From a checkpoint of a small CTC audio transcriber.
Model: 27.2M parameters, log mel input, arch conformer, norm layernorm, activation swiglu, moe soft, num experts 64, layers 6, width 192.
Data: 15625 training examples, 43.8 epochs.
Rows from expert 15 of block 3, named by matrix and row number. Rows with one number belong to one neuron. Each number is 128 + 32 x the weight over its row's rms, rounded and kept within 0 to 255. All counts start at 0. Numbers have three digits each. After the name is the row's rms in percent of the matrix's.
# gate: expert gate (model.blocks.3.mlp.gate, 64x192x192), inputs 96-191
# up: expert up (model.blocks.3.mlp.up, 64x192x192), inputs 96-191
# down: expert down (model.blocks.3.mlp.down, 64x192x192, transposed), outputs 96-191
gate.9 100:098185105110067122134135134097134143097069127118087139118045098184140133117055121131125097126143133095092117097166123150135088083107161158122173156098211123135133096149117114115115109094174129118113211089084130109158152141070156152115124169179145170164078183145137133174126149042167114097
up.9 097:109148138130092115157165139096103196108102142139104146142057122186117133102091098084116102124147120109084086121126128128133095146093114123105143171096232100175103061120120157140107098099164125157129177087132118099117156096131149103141150172179138156166109126083139163146159143088173153074
down.9 103:173109132105121151132071152121168115153169118113098136109156155165114108168139168098089152149150121140143162101085162108144118129145041104193110136079108110108086158145110136051134133118122078189101159153177126143107120061126150133136081124172164141060193128160164141161091128117112129145
gate.10 092:158102076102180112121172100156105134135114179099143134099106114078187071142078131109129108145090222118133066046097150166126128106184115147145128090168139112161133107103112136120131177132153119084111114127154134074141090140048117166109173082133097065173092135128143095103051182097124125157
up.10 088:149122126136203062146126144116168123148099141092140063164141122098151137137118184111129143121122156116110094048077193146133092150139105136105065091156179129151172150135137142092140199090153121160081168115151180089109105112057147145172143143136078081188033161170141161104135096109126110146
down.10 088:094150103139132121075135133172100135145115110124137134069124122116133124148135171193194150146130129149136153116093099116140142121122142090097094126162122196117134117193139154160089065071102150196156183118137193102095164125135123090082128144179167182126116127092142155117122129166083110121
gate.11 121:120168178154129104103114157143159049138155153080144106148174134107144118174067110135147121160153078118144126042146138141116100140156077122092128134119093118095167027096143066159090111166133121177127123159144087107132133113146092085150099081162078175139082116183185139129099137086114157113
up.11 121:133083057120105185153135102094103196121104114148122132105063108157115140078174137111109165091090157121123135214125114103151168138095174136176140133160142147141094205162123191114192155100104126083152135096097171152111139117135175148125145164103177091108161127044063101113135100159150089152
down.11 118:174119142147086116166092104163100128085150158138138104147159032064132153081154090165169123105107100119085126091155105153176147171103152154164063133172170144141115174131084131125159125132098089146152161176167234103093137184147145136092090127114080131027127167128141097179152145131104144137
gate.12 108:126139183127139142088102137124160204108134119067139131084080133153133155122081137128128152133103120118166042048173105134133138157119157131044113118163197169081117152112142160083093104158098206105147155133098160130142172125114119086126132152146080151143085119119098111128087132167159160147
up.12 098:136110155116140111113110123129180170098145113061131144084056106130124152121097149150128166154177147119165086065159081140146147181180120143066108120147174196110117171118107155125099106151075178123104127138061143124153147143132120105158108142119102137114076121115108118139085170136175116167
down.12 106:168169122166149168171154141141128103139133145114126083109115085120113146127163141140180176148133127110102159127105138163117157183146104132145167154134084064035095155132087112151138157141118183072145111167111178152171116083173128119102119085134147091135145131137177168140097111181104164173
gate.13 082:175090041086148122147143113141161118148133134150084162094166139118149075070158110099182067173132137163138161099150066092185120126131124113099114149121140155142154117179144183137109175118179138120114141161134099090129155094165103106105092146084110111191186130142161159136124135108119092172
up.13 078:153131153091131151073072137122104105142099094118114077055124097095126177109166136126084080111111202165081115153101107144116102144115102137182125099154197118073116093143115089129101128178130163145163098111089088124148152117147167168113113158146177062158189106160137054165150185172197097126
down.13 076:083127126121110135155136096073133099118143136123165104146147209137148152090137085102105128098099167082116107160129109138139093105094103121104146042074089104124133130102175148077127088062138112147084126088134116151145030099112146129090058122112108082106165107126140131220132127130115132146
gate.14 089:137119172185149158092079092134153177108164059184149132158150154109204165165071167051185118151108167168096146174098116138128113111138146121080084155186134112129147145124169111168128146133076174150118189117141103101145066194178107098205098127142116138145112129120107143114105155127114153162
up.14 083:115073136118141127109061078200139183099101049125110115112114125174149129142104129111145112120125166110166200152079099130101136084147152124080136139179136115084097084162194164115142091153125170157075124119144110154122086126142090116146142157126131104113129112120161150091098158128073135141
down.14 092:103067085091102158167187106093073144062164119160186155117184138160045173099131129150161138132115113193151128102096115095090174109137111157166129150135100134109137082122197101107127075101091170163184091105162096160157148145107108163106155092164153115115108085102099117174085121117097124138
gate.15 082:109155143088124056192118156127111122107139146073111176154081146129160206124083139163124179138127149078136185092111154115146096082103121069116131142123125180134062156116146128115122158174178160161109078108192156088147128100130089128150133068133163113035141138105162068113136122111106072127
up.15 089:127093211123145175133145108095091137132106103163144179134182110100194124122154180136148091096140130160138156104107161088117204131096156103152084058132066101201105135102155144131154169107163155143147101081125113152186161115145136123122168176155127121077077140152124117108074132116136141116
down.15 093:146112096091109078151105164089151126124154141093099158108166134149141077164118128149165121170110078147144082141113125102111105180158148185114104149181089101076134136168114106110105176065139093073131126050182162172106136120054154112100151128102093117078103124112155157159119155175077127150
gate.16 075:175106099122181137115145133097181127153086145120103088143176110127155115165158111165143186136110124127085139141140113137106132080137127177178119137085065112099129127125168097102128167095175176103121088114118141113159099174083142162138152142190125122117137194155217168145099095143165113172
up.16 079:131066139128106183128136158143130101133107159126150152161128151167139152122103076099149181182138150108129088119166159158086147148131147157112061167115141162099111153094131112166147091128129144144114172101074119160172220129163131133050102142166112148095079099139176098074137137123125146153
down.16 088:186131096149172159140140127109089097153075146112090155104131173108095122113102128069154146143159172176073038132175093156102126118134149129158119139086156140154099130124082168133136101141140104139108172161148145171091062112160132132155124153067185120168073140146117144103129093098120126148
gate.17 092:105084105111130139131184083132160076119126051153093122100146172110147164109161143127122121116168156163168104109233122081106144100115145145214136128109115184150156101117150160068126139119169117095071080137117167121145104100131141151159113140132144110154161155154152108126162180149166105168
up.17 084:139142154082144069142112080120111026091074094139121132089122169139112113158139087169115103150100076149138063179133111091156153147150140135125175105157169134090157156130092128085118146120132173077138065192121110114127148140061159096150152137159087147147121110153101088181175136177140136167
down.17 087:079185157231152120125115075128177103100064134139117150129093170090123130108100094120129135158137150178128142135083200156117082097120130128137214144151194162109151109112140153124193126080116131183109140141148130141113104074144066129060136101145101104081160135177160106088133146132152105121
gate.18 110:134119196114133101138134185062139214173144150160136119179100163124166096135114075130111059084093065177148102105115166149081145146147123102158126133148119065128150069094152133131151165055093148148134101091086149116132124106103128120089172133134190173124096115127093185119149148091126113102
up.18 113:081104171145144121114140173081158191147152161139109102182098134142149077132106107134120063091091037177113121077143177171098130161160117128124155125149115067138156066080157129160130147098091168131119124112088094121143143101124108127132145132142180176077109155107101165113141160123109127110
down.18 115:139134087130095122135125123182133118104107164222095185069120120172153116177151149141172121122108129109134154130105127111078187107063121143139146104154051129160143086126152162140119085049135140170117093114176132158090109116116104132178123169142096087150126066138154102166152136092109096133
gate.19 099:070119147084155157138122136129175121092141121120141118090093152133114138116131079095156092090163105102155174109177124180092173139187188178124112134095145175160134110184136129144155136174158153099193152091110150099086123100148110217106121153116128095045094132125134098057106192112145150096
up.19 097:127146184120120179119125118117159157093163098122103119125121150170129211140139140090154102111152137152161127142167149146112122113183173179097154168119124162204078128126112178187121124112185128091139155114102137087105060052133187150091081101097109087118108164156157130105065171117156162094
down.19 100:129149024090061091152144141182121134153042153069101093120138127134149185150184113101089127131145108120124126119097176116107108105136051144155193138096142047185144143078132137105105146137068116102111137115100077138147084119136127177166147110176133122073119174176136113146192128136109142134
gate.20 125:141116192142151076082159141128130115133112141096122164177141131166171059171157097134121152153065184114192124101122125168174092151154080132102146168126154138147142124152111119146099110129106073089154130152123131191148089116051118098101095140127122193162170107126139077126137103166224098112
up.20 125:145123197137165075099146183130111113124106150076105152151124126171167063164147090131148131153076187128195121097132119183177089153159097147085145181125154159142162108159128099167123130113118086076150126167116130202149098136055121094114095136128126176185151095135156073156160111142208106127
down.20 125:164180107132096156145123189166149106159205149104134147087093180097126127108161109072125132122118105116149137098173149199137162112089105053111060110134075082151134098169183135126099098135124115192084122060134098145126108109145137175118132164079118117129155119173142152104113179137078154133
gate.21 093:137075122144135097140064106136135137156134102157088109132137082141122184073150120087125099085102174172086156099136107160130095111100128139137117120112122152146142092116138104120158120076107174154093177188095112142156115102135085160076132166229119133123083105091117150120134116155144118108
up.21 102:131079110114091120159144112108099170138178150133173140154135141173142163122096148112136097116121142127180125134100071119138112155079132165134108139176158187116173140093136109131134107173107159105141132152133131102129066135130091125091129098171089091156137111100107091137154102150146158136
down.21 105:110104078144141162139165130147149127176129106205139094113090111073141126143124115118126096133172109142134122198114174113113106134127093164120114145107117146088107089118086095082106111187198156158114131092149105123161158116126184136126113131029117080148182166146082102173125133129162138130
gate.22 076:150096100095138154154073088093122084122148127116096128173167102122088134084144146114172097130112134121156112115180134103061125169118103175093146111140075129137084103123135148128088161095178121109084099190058137128155073182139100099116102166091107126144128132127127113163124178137169176187
up.22 092:122065158122091139144088079164174117152129139139165086132155116146169164185106090067048094113144135106111128139094172157158155107120146154150118065139116166136150142082091064145169113059159156121105143106126093135151127111140111141145099109152146204188135166089122153125189076093166102115
down.22 092:152069125144122090160134163142164099129102107130115143169105075087087143126138132097113146134132140152119151088161165151145164109189138136173184155171156207214145076135150143131102158122104104149102123105078199060065130134133117119124130061109124094135135113080137150138119138158112110085
gate.23 087:135084129132083152140140123110118090185134122068148155080119173158081157101118113139129125093102161127147149113048068191088131156142148045101115109138160076159146092135085153165144149069128186136193094105126124116179086171141095110126118128130169142107105129134145088149124115128129130163
up.23 095:125118123067143109129087165123122068102133130161110130154141158096152087141172090156154099195150122149133098135170213100145080109090133206157166121121102129105176137110137128108145091197164078126120200153182134139113146095167145124133074135147095155226100139124178161147128149097110136107
down.23 091:114159122084179113215200148149142101162088080049119159101110103182168120095145072170133160147103119114175178139132122099133181124157167142137124155116164157130106129168158174098143079104126114142098124078117129156139081125125098116126089091146110148108095139138121124091087180129138179153
gate.24 083:106088138112119063142176133082144164115156111210164126153144134157127108154089088154081152137120134107081199089133102157141082105119087156111118098103072130062100181097144118105126122104106055119159142103135139123100108141189132146108146106141114151141143154101143099144144114104130186104
up.24 081:135145076096118133124146139106128167077113126140167101098103142113090093087073120143119099155158157122085133159061143140107118095146139181178108168081144144150105122080070151137163163131084084163137104127179140120103189193098111198136077135062148106146076140160132134101167109098142183147
down.24 087:100121085085183103159119192127175092126118132085121155117088093174066082094103109091171103116097054125103137127123148176134146101207118201166135108133132084053155118156144111114127129096093094111152082097129084154117103168141117139121151141113052177128084142103141097129099125126104160082
gate.25 098:148165174148115119115121115146121172130114141105104107119154141147106099100188124083094082094108160193150126175168174190103157124197122126103142150124075122128119155113123120131106157124116103109132101087134130150088083041114148119203153154135101124175183127202132055176159183136142118118
up.25 098:157067124086144049137170149137111098124135106130133129118083110149157159152114121172103119131113169148140066155087122100123141163090110120189095095120160128137127105114208126128151114144172148127168158090066129128153196173121116161108128121093128159097062111127112155117053105104072132168
down.25 100:119161130141119215089142177145114125163155138115118160128168166089133111122152117122116070168155185176173152122134156143121080085144124095138143108134129179113142074143140160105152150145046136078178100102164206099164103105151144138076110122141197125167219158073138103188132151138076129103
gate.26 084:113127173179090099164122138134106147110106124120151128071119118109163130081118110152142134165131163138151131157196104099117155135108143146168070207147125167164052151167149114157137075168157186062154082097100117097131149169161110119115170115115153123075155204067170074158129174157097106102
up.26 078:116149077109105160147182189123149092104168112143159152100141093118122093136019155100117130172153202119124133110107069128086118083149167147113147106083093130111136123139094122116083158112106121134088147159141142146096120125120097149169171089136166150170120059117106149137128150117112050125
down.26 080:199162150110127181138110101121168177143096075140092154159141121166151054092130127113171127149093115172117077154152131106165125140113157163187072160118103110143115139079111109112078167073165140153099120145094121160127124095121128127129124159129086085102088108084084113162155136093094144099
gate.27 103:117117169108123156170057229099127095110141158193116108094088101142132169112163108129119168097117130097119120112161134139122124120146118096030119179069115081154149123121165151125079111165144112132151108135115149158114133182141153147069127136124141091079100153154146105121134100147146063122
up.27 097:120174154130132155193069186100140124123150124193141095104130156143100131079150117123123149062099119130155091136106144109153064153150096104085100128079099080170129156090121141088066157194128089150155126101118150127101133216138134111129118148116125178127121155202095095078122115132142084182
down.27 089:125135125117144050141088103151098139129151145099119110150137132086147202119107086100158074115085136108104194127175141153119145100120130151126143076166139078102147150111124184094097155121161148087163123112081070148098138043137075100152073095166083106074109113098106100118162168144094063111
gate.28 106:111143181116132164091186162151054135099138112097083118209122117131095082106124145119163153148100186152093094180102097115145080101166159118105127123129086093103167124119164136145133197110113157136095123110151050110099146133160121048143109122184109222104132107181087161105141059139144147153
up.28 108:104149173121085159083160170119104125074126112150151178155128122133073106095122172123141114170120198137109095204118101125146111164141101112099083079119101132144167118140151155162142115162132167109057106144144072121144132155127106072130119118149107197096144068132078139112192082122080153100
down.28 113:163107135158130108115107142173134101115110155134136115096148137105101079138157104085125153147116162110143111103107109165109072082129087128133123125151128138171140122128149123151106056155147160172102075157051078194120106175123145133152089157097111123130152109143095193126140094121109146164
gate.29 115:121048091106161129117149114104157112081045099148095167151126070169118105120043123160088139127130130115130155151146080186141123134162110136108166078122136131176142125181111099169119092164083145140163089157148107120055123136144107156118133147131169106131100123106129183102180069092141130100
up.29 105:114194168136136155103141138121107117199169155114133138148129152125136156128169162092155151095147168097128135105140127104131168151100101107129072148130127089097119169082137151085101191102171139077089185140042152117160150119098136102161146100132147098113154134134124084136100216121141110150
down.29 116:087157148190104151150139124133113129109202134106173085099130145079179182136144142108146188195163137160077100176167137144158096150064114116126088086131169152142183143143137106071118154132163110138116162131114156073144081106166105151092099077134162153091105098156137169103070098114139142148