Weights of a small CTC audio transcriber.
Model: arch conformer, norm layernorm, activation swiglu, num experts 64, layers 6.
Training: soap at rate 0.0017, 10700 steps.
Data: trained on read English sentences (LibriTTS-R), 15625 training examples, 43.8 epochs.
Rows from block 3 of a small CTC audio transcriber, named by matrix and row number. Rows with one number within an expert belong to one neuron, the router's apart. Each number is 200 + 20 x the weight over its row's rms, rounded and kept within 0 to 999. All counts start at 0.
Before each expert's rows are labels from the 100 clips, of 14976, where the router gives the expert most weight on average: "responds to" is what is common among them. Only what is clearly more common there than usual is listed. The data: read English sentences (LibriTTS-R).
# router: slot weights (model.blocks.3.mlp.router.weight, 128x192, trained with AdamW), inputs 96-191
# gate: expert gate (model.blocks.3.mlp.gate, 64x192x192), inputs 96-191
# up: expert up (model.blocks.3.mlp.up, 64x192x192), inputs 96-191
# down: expert down (model.blocks.3.mlp.down, 64x192x192, transposed), outputs 96-191

# expert 47
responds to: the word "she"
router.94,175,200,204,208,230,216,219,192,217,211,180,168,195,187,193,228,186,220,214,189,181,217,198,167,183,197,183,178,189,193,206,207,224,179,204,223,212,205,205,185,160,170,224,225,212,221,205,198,236,203,181,171,204,243,206,212,176,184,244,213,200,198,224,196,196,227,223,191,230,192,188,222,201,219,197,212,179,193,182,217,228,153,136,192,248,199,203,195,164,215,165,237,192,169,193,210
router.95,168,228,192,225,200,196,190,185,188,220,179,196,209,221,202,233,195,213,204,197,174,185,182,173,226,192,177,195,201,179,222,206,208,192,195,212,215,192,185,219,204,171,202,184,222,207,203,192,222,211,186,176,199,249,226,215,176,204,230,206,193,191,204,191,187,209,220,208,227,177,245,190,189,218,192,201,179,207,167,211,222,159,156,205,250,210,184,202,182,209,184,216,169,193,188,160
gate.0,193,193,218,189,199,178,168,206,197,203,188,208,205,183,215,221,199,207,175,196,173,251,186,181,232,195,190,190,234,209,204,205,175,213,180,198,210,192,225,202,201,186,195,218,227,224,214,222,189,229,189,196,182,226,207,198,205,217,226,196,204,199,217,191,192,197,213,198,222,204,223,210,194,203,188,216,208,198,182,162,206,238,215,188,226,205,204,172,218,220,240,195,178,223,197,205
up.0,206,177,223,198,181,185,173,193,206,207,190,217,192,176,201,216,196,199,195,211,196,218,192,189,214,207,174,185,234,231,183,184,173,216,201,211,184,173,234,215,205,188,221,235,218,226,210,221,199,202,199,199,186,197,184,198,203,216,196,203,160,201,215,155,204,214,213,192,192,187,200,191,202,177,190,217,203,182,188,192,186,254,209,207,227,181,204,206,214,245,228,169,184,248,201,184
down.0,193,197,210,188,235,210,214,203,191,206,230,235,215,196,177,171,214,203,203,183,192,201,195,177,225,193,196,181,227,210,184,234,194,181,179,199,187,222,194,196,203,202,197,218,172,168,205,200,185,185,185,176,213,235,179,210,203,176,194,233,214,205,193,214,188,209,233,214,172,213,195,166,196,200,219,220,195,199,195,194,209,220,194,177,207,188,196,186,230,193,212,246,199,204,240,235
gate.1,204,196,208,195,198,183,193,194,206,212,185,217,215,173,194,182,183,193,175,197,193,161,226,197,194,219,240,219,202,176,187,201,208,173,230,196,186,240,199,177,208,231,234,189,184,191,175,193,203,185,207,179,228,201,223,201,221,213,227,191,214,183,174,219,166,217,216,185,225,201,219,222,259,201,194,193,199,220,175,169,223,221,192,173,150,216,175,219,167,214,177,228,189,237,214,171
up.1,217,226,230,201,194,202,221,216,196,191,213,171,193,207,210,211,266,201,216,204,212,248,181,226,228,195,145,194,228,220,221,203,175,243,176,196,222,156,241,221,198,179,174,223,208,187,198,197,211,193,211,220,186,203,209,172,209,204,176,195,170,195,199,183,180,183,195,239,185,228,205,184,166,217,211,198,210,169,214,208,198,210,201,207,234,169,198,200,243,205,221,181,182,151,188,189
down.1,180,214,195,195,185,194,185,167,213,206,188,178,222,186,202,218,236,225,215,193,210,204,247,177,245,203,216,185,175,239,188,171,192,229,161,178,222,187,181,212,199,231,203,238,182,233,182,221,188,201,184,193,183,176,199,193,217,196,195,214,215,228,217,173,220,217,191,167,211,194,214,160,241,209,197,217,197,197,187,195,164,179,194,168,167,210,182,218,177,208,168,222,184,194,199,194

# expert 11
responds to: the word "away"; the word "way"
router.22,179,177,169,240,211,166,204,182,195,225,225,217,228,198,192,202,192,201,225,163,176,177,204,169,232,203,232,203,168,194,184,194,197,181,222,183,177,216,192,202,210,172,216,206,219,227,186,216,197,190,190,202,214,187,191,227,182,213,244,215,164,203,195,206,209,209,183,199,171,205,232,198,195,222,191,213,175,221,216,189,193,188,182,204,192,241,201,230,198,211,198,196,192,179,226,172
router.23,160,182,212,208,209,160,178,185,182,185,226,244,195,211,139,202,181,198,210,189,191,189,218,183,220,188,207,213,185,211,182,219,202,224,197,225,190,215,172,209,194,156,197,195,228,222,202,225,211,196,193,156,221,165,198,236,172,191,218,240,202,203,207,188,196,195,181,188,188,220,205,173,205,222,180,199,165,180,201,210,205,201,196,192,209,230,192,244,201,218,196,199,204,172,211,177
gate.0,206,196,212,175,174,243,195,188,156,204,219,191,221,206,191,209,206,208,175,227,195,204,186,205,212,212,206,209,178,175,224,166,202,196,172,202,185,189,206,212,140,157,221,183,230,210,225,197,180,192,197,204,216,163,199,195,212,200,222,203,222,181,220,224,216,178,207,183,201,231,209,200,209,194,190,196,199,179,233,175,194,227,199,208,196,145,176,172,209,200,192,197,196,222,209,207
up.0,200,185,203,190,189,222,182,199,156,195,189,174,194,188,196,198,209,221,192,232,197,194,190,221,214,232,192,197,171,180,206,166,168,200,196,215,213,184,206,194,126,158,221,212,224,214,216,175,168,184,204,221,224,165,197,202,183,206,194,198,205,208,207,225,204,217,226,192,207,239,221,195,216,170,186,206,181,190,243,188,182,203,202,191,180,170,196,170,227,203,194,194,194,199,190,224
down.0,199,213,234,182,190,178,193,235,246,200,189,212,161,189,204,192,199,235,212,191,179,219,202,178,188,224,212,173,193,208,187,187,206,209,218,171,216,219,198,213,197,191,191,198,179,221,234,210,150,185,168,212,197,188,196,200,181,142,210,174,204,197,181,184,184,207,171,188,183,186,219,213,174,238,163,184,198,216,196,162,220,179,212,164,217,197,243,163,194,192,195,197,164,189,224,196
gate.1,186,197,178,154,217,144,164,199,193,231,197,204,181,204,205,203,202,217,202,186,170,188,177,223,206,167,198,213,197,203,194,192,188,177,205,215,188,156,188,189,220,232,212,200,230,198,224,182,213,202,228,187,179,228,205,183,191,193,239,207,173,204,206,185,211,200,186,183,176,217,209,188,205,203,213,219,237,213,230,198,223,168,188,219,215,212,235,202,209,194,262,205,198,198,206,187
up.1,164,201,170,201,212,182,185,227,178,241,165,220,215,217,168,208,186,213,207,181,173,190,170,225,172,183,207,225,209,188,204,206,198,212,204,224,214,178,230,216,236,183,231,215,238,199,227,192,214,195,236,185,176,244,192,191,167,183,254,213,196,185,208,183,195,199,214,185,187,221,189,183,181,212,203,185,226,201,198,196,202,168,202,210,235,234,217,217,238,172,247,180,187,182,212,218
down.1,184,194,174,208,201,197,223,216,178,222,210,200,188,235,196,221,202,208,155,212,207,229,214,194,198,190,214,216,210,200,237,165,203,202,212,237,198,170,221,201,205,159,214,193,209,202,190,178,220,229,206,210,185,189,224,230,226,257,189,182,209,199,189,201,204,193,187,197,187,181,209,192,208,204,219,192,156,209,204,176,195,223,208,203,175,208,196,212,222,178,221,234,177,161,192,215

# expert 30
responds to: voice: male
router.60,197,227,201,206,197,186,159,206,225,202,185,190,181,201,202,182,178,180,214,215,254,223,194,184,187,205,201,200,195,199,210,199,209,194,215,206,221,182,170,202,214,203,168,216,197,196,180,198,186,175,249,198,183,203,196,225,188,209,200,179,230,185,204,162,197,197,191,221,204,194,210,217,213,214,196,216,210,215,219,201,200,227,215,193,169,162,183,177,240,232,221,177,169,203,183,166
router.61,205,215,206,174,213,174,175,229,196,163,196,169,167,211,196,180,182,188,223,239,248,227,175,212,182,199,212,211,196,191,209,213,219,195,225,206,215,185,186,181,208,209,190,198,201,190,177,208,174,175,242,217,179,213,215,213,206,203,171,169,202,181,200,169,191,188,190,240,225,195,198,219,230,198,206,204,197,217,189,202,201,215,232,203,204,163,203,160,209,208,218,168,190,194,166,187
gate.0,231,190,182,183,191,211,217,152,207,174,209,196,196,185,201,182,188,223,200,206,195,182,183,174,200,218,204,206,194,204,253,222,234,208,232,204,216,187,190,184,192,206,213,179,203,175,159,206,190,188,217,187,231,198,182,227,172,202,162,217,212,202,208,172,210,220,168,195,210,192,194,239,174,177,203,201,218,176,225,232,175,179,212,208,200,208,190,202,189,190,218,180,185,204,215,199
up.0,197,169,190,208,189,188,198,219,184,221,187,192,228,205,227,231,212,191,180,195,196,219,207,176,207,192,192,221,170,162,205,188,187,199,211,223,168,227,192,190,205,202,214,225,240,225,227,231,195,215,213,226,212,191,236,176,228,207,210,171,219,206,216,203,186,180,201,194,204,276,185,173,223,214,216,202,181,209,177,164,188,211,207,166,223,170,199,172,216,186,193,192,172,237,195,199
down.0,172,167,210,223,200,182,194,180,219,228,221,221,172,242,194,189,165,226,211,185,230,170,198,166,195,233,186,220,202,206,202,211,172,212,206,231,183,196,183,212,229,215,176,188,197,204,209,220,228,184,188,167,178,182,201,209,178,202,181,188,239,193,192,226,212,202,154,194,236,183,202,188,217,183,174,176,194,221,208,190,152,202,225,248,187,217,200,199,206,193,194,200,193,178,222,205
gate.1,183,216,206,213,198,206,191,184,207,225,246,207,211,244,215,191,225,192,215,241,201,221,166,231,217,233,195,176,177,152,194,211,199,195,203,186,199,183,177,200,244,219,194,191,202,205,199,200,193,201,175,212,194,198,195,205,158,225,221,234,196,193,222,209,181,202,197,224,174,194,208,220,197,218,207,186,199,215,229,200,233,186,211,213,175,209,226,166,181,179,186,198,222,197,227,194
up.1,242,206,198,178,209,186,180,202,211,202,180,178,187,191,195,215,196,176,163,183,184,203,207,225,240,214,159,205,218,183,189,199,172,184,189,197,210,208,215,195,203,159,210,208,212,200,216,224,209,186,175,228,205,192,218,177,180,227,181,193,179,186,191,225,172,178,208,207,219,245,159,224,192,241,194,222,207,206,203,173,207,159,203,172,193,211,207,194,178,219,182,234,190,177,178,192
down.1,180,193,207,198,183,192,196,248,207,183,239,178,210,190,178,237,195,207,198,213,193,233,177,203,195,210,220,210,191,180,221,220,202,196,208,202,175,266,223,192,189,224,215,210,176,208,183,163,227,206,234,233,193,188,194,185,178,195,217,215,172,190,198,174,206,194,223,224,223,223,222,209,218,222,199,206,187,218,193,219,151,210,170,187,211,225,179,174,203,215,200,196,231,212,242,190

# expert 9
responds to: the word "her"
router.18,222,191,174,237,204,198,222,213,215,205,240,173,217,167,149,186,185,186,216,225,213,196,194,192,170,223,165,198,218,212,179,230,170,217,226,225,198,217,177,168,151,200,218,190,199,230,205,204,167,209,166,190,202,164,183,223,185,215,208,211,166,212,172,184,219,212,170,205,235,198,198,218,181,199,181,202,185,202,193,192,190,163,213,205,202,231,189,175,236,226,186,226,186,231,220,185
router.19,198,172,176,226,195,175,221,239,221,173,217,186,193,170,156,193,191,203,192,203,209,189,186,194,182,247,205,207,222,221,204,236,194,235,219,219,202,197,179,169,170,197,198,181,174,212,223,224,175,195,162,163,173,172,177,204,177,217,192,217,188,196,189,188,222,179,146,183,223,204,216,197,186,192,193,218,190,204,210,216,216,169,212,211,197,230,175,184,191,234,181,206,179,215,189,194
gate.0,208,188,164,201,197,190,199,207,195,193,216,179,207,195,212,232,225,171,154,221,227,194,233,184,209,205,195,192,202,195,179,162,208,241,194,187,206,240,232,154,238,238,203,201,221,250,203,212,187,210,207,196,213,212,223,210,208,184,205,190,208,222,195,194,207,197,234,183,175,220,203,162,156,189,211,194,200,216,175,173,206,232,173,170,209,208,184,207,177,194,170,217,158,217,211,227
up.0,186,218,234,190,203,230,211,211,179,204,206,200,182,217,176,185,173,208,235,201,171,208,188,193,185,203,215,202,203,211,208,204,182,164,222,193,190,183,171,210,185,179,169,196,199,183,211,184,252,193,193,228,204,182,214,188,210,209,217,177,206,189,204,210,194,185,192,210,231,161,212,215,228,204,188,192,196,214,217,194,229,202,206,227,206,184,220,176,214,220,199,180,225,207,174,178
down.0,196,196,188,234,225,203,212,190,200,188,215,206,169,195,206,171,180,225,191,225,199,198,171,200,212,156,215,227,219,199,207,176,172,198,209,201,219,184,200,173,188,181,204,204,164,199,204,232,176,190,167,176,190,195,188,186,196,180,219,204,146,220,192,224,203,236,172,184,158,239,182,191,192,244,207,194,181,190,216,207,232,220,205,195,200,209,219,164,212,187,145,231,222,192,166,210
gate.1,175,199,178,214,204,182,199,246,215,201,225,182,214,223,204,197,180,185,174,195,164,215,216,200,189,175,219,202,239,206,202,185,213,199,168,201,207,207,182,204,194,201,165,201,168,190,197,194,197,224,222,192,208,180,237,162,204,170,211,181,200,225,202,212,184,174,173,191,174,196,190,196,191,206,229,192,210,212,163,188,155,196,195,211,207,230,204,183,212,234,186,212,205,187,181,222
up.1,215,215,184,174,228,222,205,154,189,172,190,215,181,180,181,204,216,212,176,160,204,190,201,214,213,230,171,204,169,191,210,203,184,201,231,200,198,213,215,202,216,221,219,219,213,200,198,219,212,181,196,226,197,192,164,201,168,212,215,203,208,195,209,194,220,219,229,169,243,208,214,207,225,197,182,207,186,179,253,204,250,232,222,191,195,161,198,202,180,189,226,161,200,194,225,205
down.1,234,209,152,205,185,222,209,173,227,208,162,221,177,200,199,209,203,202,173,214,209,224,201,200,250,200,184,214,219,196,206,203,193,211,213,196,226,205,209,198,209,240,210,219,157,180,182,211,199,215,165,182,151,201,181,179,205,221,209,213,202,168,213,202,204,195,191,232,213,196,210,196,188,218,193,230,226,223,239,214,167,223,201,202,189,186,242,196,190,196,187,193,185,198,206,235